Weights of a small image diffusion model.
Data: 194171 training examples, 7.1 epochs.
Rows from block 13 of a small image diffusion model, named by matrix and row number. Rows with one number within an expert belong to one neuron, the router's apart. Each number is 500 + 40 x the weight over its row's rms, rounded and kept within 0 to 999. All counts start at 0. Numbers have three digits each.
Before each expert's rows are labels from the 100 images, of 14976 (inputs lightly noised), where the router gives the expert most weight on average: "patch colour" is the nearest of a few named colours to the mean colour under the peak. Only what is clearly more common there than usual is listed. The data: microscope photos of single blood and bone marrow cells. In brackets: how many of the 100, against the usual share in percent.
# router: router (model.blocks.13.mlp.router.weight, 4x384, trained with AdamW), inputs 0-191
# up: expert up (model.blocks.13.mlp.up, 4x192x384), inputs 0-191
# down: expert down (model.blocks.13.mlp.down, 4x384x192, transposed), outputs 0-191

# expert 2
patch colour: black (53 vs 1)
router.2:487490470534441480493463493476475429519494528514494498541529500509570487500441570485458533541548525420505456482567482548519548518486530535533525535507507464475402497493525468479504461496535489498587547439503448468519478425503505540489480542510507553583504532537540511522484518561405519457413525519508488491510443546489488469469547517560540518502488494560571466521507537437528470430524497442476517542505517464527527480546449469479488433554507476417478556444512537474538487501464502554534472513477571528537496476487476454482499436578399524517523530523402433459532575502500442531
up.7:517464503498524502483498456504419482498409493514524471485504548534475509530501522501423479523455514473500410491473526421487484495503486427533533412536413567532481480513504518460536488564484538502492482539451463497515526453487447478509453523475506551526543440567499513516495436534470498430449489470478427528568440569546436464507526511508572507456534527516526444517556464520502550444439530563532492523532527496476445487533494521499494561537489542498488540452446505438447510526479465578515489450512523508503564492540504512529540470546493487517528542561464491544490477474561438493
down.7:426544453494538542425493535463474447493560481473563549546496537446489413535529452525597424538504523518453490454462546531510513541508426465520598576499430503494568481465493542485494502490455477589513474512499524483476499583514552516475498510511547494455501470544488509582437559497576441499498518542490457520446499486500530550556528514508521522514465454537441509482484483519461495474480449564568520509536511420513471546494499512525534544492494523478562481550499534465528525505478545512480559478523534535475606535459505507486490503481451543481500529506569496485410555403416494475
up.9:533468556527535357467512539489514520512407502466453469515467459524495541451485513536486481496550500524567527535486461517489485542470553518485530505428526497503521519423492427555462544461481449517547530450501527500549491474472509469462455493459526532536500470529420403500486567515457453575437615521488488431541467492456540433475546537540400553525455479494527481467524458467491518528518467488501515557524531475471442533527553477493484561498518418481481491486462564549498495427513533510579509554514481479468501446481494507479473539518495472500413581485485491484459474508470542554
down.9:489549493517451589497518453494464499473539460509536510455455507510484455500501469486520479498459453489471486510479528571515507428509474518528522496497484534486524567552527553458517509508539474495484516523523452467425521540530457471479499560512439459429419472500499572498520475435498518446478447483470521558524502508524480613472517470482589492519544540449518504527534510506503500472515547511466458496515423509508485408497423521513524405476429541550516499541546424495431447564508471516443471436416461483430450534518497516477542510529475557512566423514498506518573568469506473457

# expert 1
patch colour: pink (98 vs 24.2)
router.1:517495510510463518539466506491458444518518531522506458549512484468585453516434569491539532537550505385474552460573516559502564534546560564550519541546518432507413519459512507480521447531542513510579548433521440494534479429558493532493547528496486543547509568550480481536467531539418512479445491546496476471505482534530480448480548510515522473536486451559578526511554514446573457445533483460480488563560544448530533439555487437395456465537497480463516560420488521508550512524472584532521442528520486571533528434465480488509501480533395471490534474509465461490549559545500496513
up.1:397449456421501591469545597482499444506433500479510466500552578489536507487540487500443478548562517482542500560464503542553494468498461449485478477480532490512473520548479491495522512475474479504472481510568519504580510431496507498571493493510491456524512507501524517514446489488489500487516469489544573488524495550504515444559539413480529535583507507499550513483499520521496548501544461473531495615529509465490495469525455524503539523424530469454489478498518486462513505516505518488513488508551479474625493423434537458517515569500481534522526534475513514480548511519577506484
down.1:498474470512491500531481452532517546485499534497525498475482490491487531530514503407437511379437490438500512462560457498449539487473534512487541537535508513528455491396498447498581507452574483490561439505486471504494483488486527512459503500541476596495497482542527535455513438472396575536445517411509499502474495507524557523480504570535404482511418454570561506500412541510542521542456556513448537450452500549536474474523429535515500465534476447416487477515552517467537545479476497521470513497506506499424459578533434512465454427570447478464493489507487475542485549488471434576
up.4:455462369499481575494550521542449652544464571471505503487492541468458500475514507499531517431546519504503445472421478501502538529494507481506490508522336480490519510520486505424578464461492588514475487518555541524462464509523492407540512475432533673506513426548467514459492511485556513544477525520452472446487457482490462445473479479500466488533445415500475531488462525523448517467431500483494486512487460522552498513522515522497517554546507571502495457520406507425550471405509491519490505496515507489513493453544507483456539503524424519556530571502488525488496528450547521532
down.4:523474533503493424492512507511496424490492489545522521506525496538542561507537558517436481490486517543485511565567527526486486530524518513553537518499559570487484482481493454489400518519577437427510499453466489510497531451498450535495457538472467336548474486493567531518443482438399485438563485462553649498503527509520480509498493478484439470428471571517557432520500525512496508473532491494493511521498501468438515490529480478527504402518535480487526456478549500566496480532469525513496479551499516521494505569483565635535507528540536583500450521413520474467559484566480487492

# expert 3
patch colour: purple (53 vs 21.5); blue (28 vs 8.6)
router.3:553528510500493480540523548501510496476483546514551506474507582485574505475488474512511554449420561491498534512562456562524565465469515457495485501498507501509454496531520518498515539573422569532475500542483460507466482524425451476496437441569446537474578539526453551502481495518505544516505511481517496558465527489582449586415570484492471538575489518455467515427545516564493450497513415497523544495495434559555453523513553426484434513508528441467508525532451518521478511488436568533513475442471570509483480522453586511528468475444541502578547503529575434471522582446525446529
up.0:488532491462558568412451557528499536472450489508542500468528504492503482554495506480513533564537509503444501430463505552509534467463494463496475464442530499439435483529470512447504485488478467516524507515515458524567497521540479546557438454489480473531521537552503598505435426474459475468451516496504544489542542481486497513538515445504474553522515567545467553563466517562507526426548494490481523630486467518475489478541484534419545503502489481521509553509539477505453545504441496444533568479543458532669473398426506500488576544494498437503507556481482545500479515557521497477
down.0:478515503513465429579564434475505484481591515485444496537445518489482540441503425538481480414490470521531507554519459444478427530508546507516516496546454478504520499383479452560516503505531550486533489491549537531442450488457543501405521537549571597533467466504525448456568558519487519592510485499536454538460478533554442483472560539533557488506472479457500402442472464480523517559447528463520508408501539502453533545445505516536516486479511482410539451487471479468531470474504544563454466516475477493387491614556479505493497474537521510540487487499476477465471482443413414560
up.1:535435503549515546461584525526558500500543412456546566502464503544476513494523480433404510474409444602488544509520544484480482489561563575539537452463420438570566509513465480539507542507532519534478520570492524564483536513458484557450469479542521493471484522499494558470495465514545493514526506479521552474427478565480496477471522494555507456384476475427500483440427566551494484423492566529491478536427426547508426567479535465555473520519442499517464511446404498459484444540450497446587428474486514548588490559453511544538435480515553475470502496489559454544477495467562493511
down.1:490530526546482478523460473504451530485529559489486443436514449509468465604530570529564543507500485424502486541490437475537514465444493407455504561454566531442521464480602528499453493477435487467502471415500493442507476472539496461509534544434509479550476477499496495496528489494447527501440484490461474504626446491520510514438474458477495503605520506509607532592585460477505496530535485553494546507486519484475582400520423512411482492521476490480548499530588500535515476435486511493437470537490467458389502447549473447500536479483418588509480488465527505471552542523474430472