{"arch": "uvit", "objective": "epsilon", "cond_dim": 128, "norm_position": "sandwich", "moe": "expert_choice", "num_experts": 4, "moe_every": 1, "expert_mlp_ratio": 0.5, "lr": 0.036, "adamw_lr_other_params": 0.0021, "steps": 10800, "batch_size": 128, "final_lr_fraction": 0.05}
Rows from expert 2 of block 8, named by matrix and row number. Rows with one number belong to one neuron. Each number is 500 + 50 x the weight over its row's rms, rounded and kept within 0 to 999. All counts start at 0. Numbers have three digits each. After the name is the row's rms in percent of the matrix's.
# up: expert up (model.blocks.8.mlp.up, 4x192x384), inputs 110-164
# down: expert down (model.blocks.8.mlp.down, 4x384x192, transposed), outputs 110-164
up.152 026:477456498491559484520472454519452494561556592492490455455465517453509544482529566520525501558531432479551410454484359447450459520536512453556509439533384428548485555
down.152 071:518464557514412486512463581505499405480501479524445543488469510475517562470412540527476475499497493498450486465610534444495553533605518465622584513602481502507475505
up.154 020:514519531534463461561472536532468480479559449496567586547466534458430550457508519618472477514441510524502532584505468525548506488524537470533487496519417511550537545
down.154 069:512456551507432507491475565488512407481500490505441520475466510493503537499421539528482486510477493479460490458618550448484557513607506458597554501604499496517491477
up.156 043:646531506447473493482564520519475512515583454500493602488441543493514393422486539425544401471493483387546485510496522434604476471415490447524505533507460427578472422
down.156 071:488447536518414481474456561487502405491512520495449484511516489499507555527394543547494498479463505490453495440620525472472549560616528485607557490569508545496487478
up.159 006:460523458586436587474551572457557388536524436432389466541453573535480519491532504466459551470467449479423511476489498466539451472490512472443484516530434486423402428
down.159 069:509459552504418507497485577498495412494497476504450525482483502487523543482411533532474484495472491488456489455609547458493560524615518466606569509601486506520480489
up.160 017:533516422444477496587548504482479580513513424501450473529447432658514505587480464378538485564526510481492499477469503529551482530562474407535371376501487433483508516
down.160 068:513459549512421506488486576500497407504499489506442530477484513484528544476411534533480481502466486484457485460609549464487553531610525460601576514606474506527480493
up.161 028:460504529541554483545441510488518502444445371439548430533481476474557487480446538485516547519486502456440412451521376442575578499480490416523501463549437447416501553
down.161 070:510461549496413503501490585490499391478506503513456519497490504495503532492421547532482504504486492486460488481595580450457544509604510482616559496620482495522464500
up.162 029:450424558490540565497492492557478555380482466467469490482515500531485436524542481501559439534508431511458459527412426548496400551449574525470488510465519457426501564
down.162 072:513462531517423518475479573476489429484486472519455515480488490496526534467403543572469490493463483482434475454592566449466545514598508464604578507599486505525500493
up.163 050:507522572437425475481629523412486519484381585558541518529554571497552560495423528497392530509438404535523450494448414386505506504533506474480505433504481559587479402
down.163 068:500450534499424515479486560491494436492526474480445513464496496502530519477424513530483489473499486481478502453634565465503572525613500488589546503638491487525473483
up.164 821:573547522441552577553537510438542482569475397464570506494501589537451523486565503470390419458487487406492470515463417423538487527461567436458468452474537509566478478
down.164 612:548446421506468471511533479520486568522500559519590413505445517505583486468593511436482467481470509552479519498517495485472485524565542458533585528463485501428472464
up.167 017:509492550432463562517484499466565487443405550442546549600429520540508477420510442563504534479500402518482483488464549406513463479468496516521469487492458548492517539
down.167 069:515457560492415501494490577479496409496503482506441512484486516488531551490408548527462478497467487479466490450598551456493562533625518462605562519601477506518465500
up.168 024:536520508510519558509483600514483496575417444572566489510601465459553462497394577515528450468435445498561485586485469560510413587582392457473501505489448430458495488
down.168 069:507457530485430513485469588505480405491505466504449513477472516511513562479404539516455484494484484496449485453611554448484576511601515477593559498595484516524478474
up.169 028:561568631417519620519529453455445458487513478584513517529549469500492559501561410529426594569537475396467591516529491564491473394486565547474470458508554465468459515
down.169 072:495457554507435493487496576486500436496497488493454544488479506483532545481425532542450474497454485491465517460609538458499538518611523469605589523595493494505504509
up.171 019:535533544575510552568632486452510559393551532471501565476478527566524474498554506423553497549525506492444362455390422571500467536519536536336464420498529495540490555
down.171 069:511462536507427497497496576500504416499509479508456524490472499481516555473404547525469474493466475487462481468619548461492551530609507451616564508607493497512473477
up.173 033:473478422466566538469502566457669471480538448525495505487532628517500546458456528484504534549601503406500475506546529481465493467538466524570490526515526602515438494
down.173 071:539468554487415486481483572486476398479487486505447528491478503469526545486417559534475469499454479510438488451605566470478551537598504475601573509594481508517483490
up.174 027:437569493393504397441549493453527520504524533483572505624423453586563640526563518555526422477453569508549485570436514454615574553454484540556484450445463514487533444
down.174 070:507456541507409532494483573501516398515519475489449519477495518491516549474411526516471485486475479497456502465597537463482554510618519469615560528587481520502494484
up.175 022:518500442416430460565525533468459580488519593597523515463504520448524401508514553467621462501508528516571515426528476502491588489486477476453522508461448533569415520
down.175 069:517440553497422505491481574499486417507499469493449529498477492483518551460428520536487485479471492490466493448620531442482557524615514460622568518591482513522490487
up.176 016:542523568532506386521573491510511452525510524543514468587563422420549503462448561583440425442473428540517500504554524484531558518426477511469592516471577491587501441
down.176 069:507460534498419511491475581486501407493508489498449534489472497493530552483418539530467480489484476486447494453623550451491557524618507464602553516596480502516483496
up.177 031:470534438516559506570477566525567413480347507466563403508453496571509553504451574449367555439624482538596438525473494454524465486482527570544572511517482445428479442
down.177 071:520474551497427502493480570526522417480484476475434525467490504477525541485418526530462490494443481467463501462599546455495528529622520483605564517603484504522477485
up.178 024:494494491448519498605532431552526508506476560494532495593509469544566446524600609487544508442484505417571504460521411396454400509520532494527576526483537514501484476
down.178 070:505449540495430519491483578498495395508474462514444528492481498486515547481406542532487483506474483469452507462608547466465547536601506472611565526597494509521486485
up.180 036:441516463428529479529536460561511543467552538502490622539487518459486506455507414507579498436466590453574578518465565444481563461493530549496413584526481560558525499
down.180 071:508470558495417500495472556499495430498491491497455529473506501474503533475405550522472483485484491484470485439619568450473561540613523455601565532600504517523481491
up.181 010:557488450469497417478378411530561424541496484557434489519542447501504449526587571521396566486514562497495455491476427425485497501481442462525399498526418520459602509
down.181 069:510463550505418511495487580490494412504494475501439528483488497479531540479409534527476483497467488492455493448610543451486553514615517463602570513596490511515480495
up.182 014:478509512462476405520493595490468412456522550493504467519430496534558504541470483447438478511520465482512560505464600472457500444466457484485497447434571465481614465
down.182 069:505462543510418507497489575492497406495495477503447521479474499501520537482413536539472482491475487478453492454611563450484565521612524466600560518603489499523477487
up.183 015:560496470542595448487540575564455387466483462483452517512523504479548480464531517469614502531554601523445593532460629478513491458356586526473489599503455562499496549
down.183 069:520460546497419490499488579492480410496499473497446521478492499486517544470409535526472483497474486496459484450613539459492560529626508468609577504608484511507484485