From a checkpoint of a small image diffusion model.
Model: 21.2M parameters, 48-pixel images, arch uvit, norm rmsnorm, activation star_relu, moe expert_choice, num experts 4, patch size [6, 6], layers 16, width 384.
Training: 10800 steps, batches of 128.
Rows from block 11 of a small image diffusion model, named by matrix and row number. Rows with one number within an expert belong to one neuron, the router's apart. Each number is 128 + 32 x the weight over its row's rms, rounded and kept within 0 to 255. All counts start at 0.
Before each expert's rows are labels from the 100 images, of 14976 (inputs lightly noised), where the router gives the expert most weight on average: "top examples" is what is common among them; "patch colour" is the nearest of a few named colours to the mean colour under the peak. Only what is clearly more common there than usual is listed. The data: microscope photos of single blood and bone marrow cells. In brackets: how many of the 100.
# router: router (model.blocks.11.mlp.router.weight, 4x384, trained with AdamW), inputs 78-116
# up: expert up (model.blocks.11.mlp.up, 4x192x384), inputs 78-116
# down: expert down (model.blocks.11.mlp.down, 4x384x192, transposed), outputs 78-116

# expert 3
top examples: smear: peripheral blood (89)
patch colour: pink (84)
router.3 [ 82 152  82 137 139 127 208 141 180  86 174  96 179 142  91  53 118 157 106 140 178 126 149  75 138 142 152  64 111 141 185 102  82  72 173 119 192 140 120]
up.0 [196  52  94 122 132 151 115 121 111 162 143 138 106  97 131  95 181 132  55 172 118  99 131 122  97 140 118 169 166 113 117 113 103 177 132  98 165 157  37]
down.0 [ 57 177 146 131 104  84 139 127 146  63  92 148 156 133 132 143  76 112 212  91 136 173 110 132 127  88 158  76  86 135 107 167 174 104 126 151 100 119 204]
up.1 [101 142  91 101 111 148 132 131  76  88  80 194 231 123 135 110  89 175 103 187 137 159 132 117 110  87 114 111 130  83 136 166 149 162 134  82 111 109 145]
down.1 [138  87 143 160 117 124 130 126 189 144 171  80  37  88  87 168 139  71 166  86 165  66 134 139 157 151 124 128 164 184 107  98  98  97 136 184 155 163 117]
up.2 [145 133 139 105 125 126  97  89 106 152 142  92 174 127 191 135 130 187 132 128  98 112  82 129 135 130 152 110 107  86 156 109 170  97  77  77 109 155 197]
down.2 [119 103 147 139 116 119 156 186 162 113 108 175 112 125  63  84 105  60 147 169 152 129 164 153 125 130  70 154 128 185 111 136  80 132 175 178 160 113  42]
up.4 [122 124  47  91 177 140 153 110 142 148  98 160  70 112 131 142 139 155 168 133 130 132 110  96 122 157 156 143 120 170 121  93 141  88 137  92 127 143 163]
down.4 [148 109 176 184 103 109 103 154 138  73 179 112 180 116 148 113  96 113 104 155 134 137 130 106 137 116 111 135 134 109 139 133 134 148  99 126 130 105  69]
up.6 [129 160  77 112 133 115 136 170  70  83 115 136 157 100 133 162  99 165 121 113 117 180 145 109 145  80 158 103 155 132 155 105 141 138 114 128 192 132 111]
down.6 [108 119 163 160 143 102 123  92 182 177 134 123 116 172 140 108 168 106 150 152 188  77 101 135 112 162  96 162  86 108 137 123 105 128 136 129  75 120 137]

# expert 0
top examples: cell type: artefact (28)
patch colour: grey (60)
router.0 [ 83 149 146  76 186 141 121 131 187  62  60 101 168 140  64  64  86 171 120 109 156 104 157  65 101  91 156 173 104 152 155 163  58  75 157 162 102  83 104]
up.3 [104 157 136  99 162 122 113  90 110 109 128 137  94 122 183 127 188 151 114 124  97  51 188 112 131 135 138 131 111 165  74  69 156 108 130 150 162 157 104]
down.3 [155 136 133 168  69 134 125 167 120 152 137 124 157 122  73 133 102 127 110 148 184 182  91 132 118 109 137 145 142  69 164 204 125 166 104 108 110  96 124]
up.4 [117 102 158 135 137 163 156 106 148  98 108 128 122 180  76  74 106 105 141 121 196 142  86 125 120  98 101 145 104  92 142  99 140 152 143 133 105 161 103]
down.4 [185 138 117 133 136 116  56 164  80 157 189 138 117  88 179 183 110 160 113 132  51 103 192 106 140 126 165  84 165 171 118 153 153 114 106 115 153 118 146]
up.6 [141 142 139  87 128 112 125 119  81 167  77 127 182 159 118 123  99 119 156 123 146 196 147  67  82 157 173 173  43 124 117 152 130 158 135 129  91 117 137]
down.6 [126 133 117 159  79 171 157 168 164  73 171 153  84  78  87 159 161 146 125 118  85  35 108 172 160  78  53 116 187 140 116 123 141 109 170 135 170 134 145]
up.12 [112 143 129 133  97 129 132  93  89 136  51 151 186  88  92  95 100 120 214 125 174 145 128  94 149 141 109 109 121 125 150  87 171 113 152 121 108 139 129]
down.12 [126 147 103 147 170 119 125 173 174 163 189  99  80 162 167 159 118 143  39 140  88 113 108 164 100 109 147 138 108 139  99 178  96 138  94 155 134 124 128]
up.13 [137 124  58 147 132 146 164  47  79 147 193  71 133 138 152 122 140 113 149  56 137 146 161 196 102 137  86 133 131 191 122 133  90 169 150 130 142 107 124]
down.13 [108 117 166 107 114 130 117 198 181  99 102 202 103  83  92 106 116 123 129 206 126 103 119  59 136 105 181 133 124  56  90 131 169  99  91 120 147 155 123]

# expert 2
top examples: cell type: promyelocyte (26)
patch colour: purple (64); blue (36)
router.2 [110 139  96 120 138 130 189 149 192  74 179  93 180 125 130  64 114 165  95 162 159 113 141  70 168 128 156  85 109 125 135  91  88  83 127 143 142 163 164]
up.0 [153 152 130 128 129 112 144 127  97 134 138 126 109 110 163  93 131 140 111  79 198  95 160 153 137 119  52 114  85 103 181 168  67 109 120 115 145 154 146]
down.0 [138 105 142 137 126 118  90 148 166 137 166 108 132 176  78 158 147 139 159 154  29 151  80 146 148 158 219 129 163 178  76  93 158 128 134 155  73 109 130]
up.1 [154  92 141 140 112 111  95 132 168 155 175 149 189 227  85 131 123  99  62 182  97 114 138 163 156 177  85 175  89  88 156 128 151 183  92 194 156 150  86]
down.1 [114 149 118 106 153 128 143 118  99  95  98 112  59  16 181  99 147 122 163  77 132 140  91 112 121  82 168  82 149 166 121 125 110  73 162  67 140  76 163]
up.3 [147  99 171  92 149 145 170 154 178  83 154 139 143 142 116 148 133 184  77 157 112 110 112 149 162 157 156 121  77 124  74 148  98 138  89 123 143  92 127]
down.3 [ 95 130  61 167  86 107 107  97  67 171  96 103  86 122 134 111 131  79 173 111 145 128 163 121 128  84 108 148 142 112 194  78 158 138 168 113 133 189 163]
up.6 [172  99 123 181  96 142 118 141 124 121  93 213 139  68 154 149  95  94 121 107  90 136 178 132 138 118 142 167 124  62 121  78 141 130 119 162 169 119 141]
down.6 [107 141 145  58 154  91 142 102 137 140 188  52 149 181 115 122 155 182 139 118 141 137  80 109 147 141 103 111 131 163 115 165 115 123 133  78  79 126 136]
up.9 [108  93 154 130  88 138  89 105 102 146 175 176 154 126 201 142  97  83 163 135 123 139 119 159  92  80  89 179 156 136 123  82 146 167 138 138 129 182 184]
down.9 [194 152  70 148 123  90 158 156 144 108  98  87 132 163  97 120 202 160 118 151 153 131 120 113 171 164 162  92  86  95 117 153 114 109 112 111 134  62  84]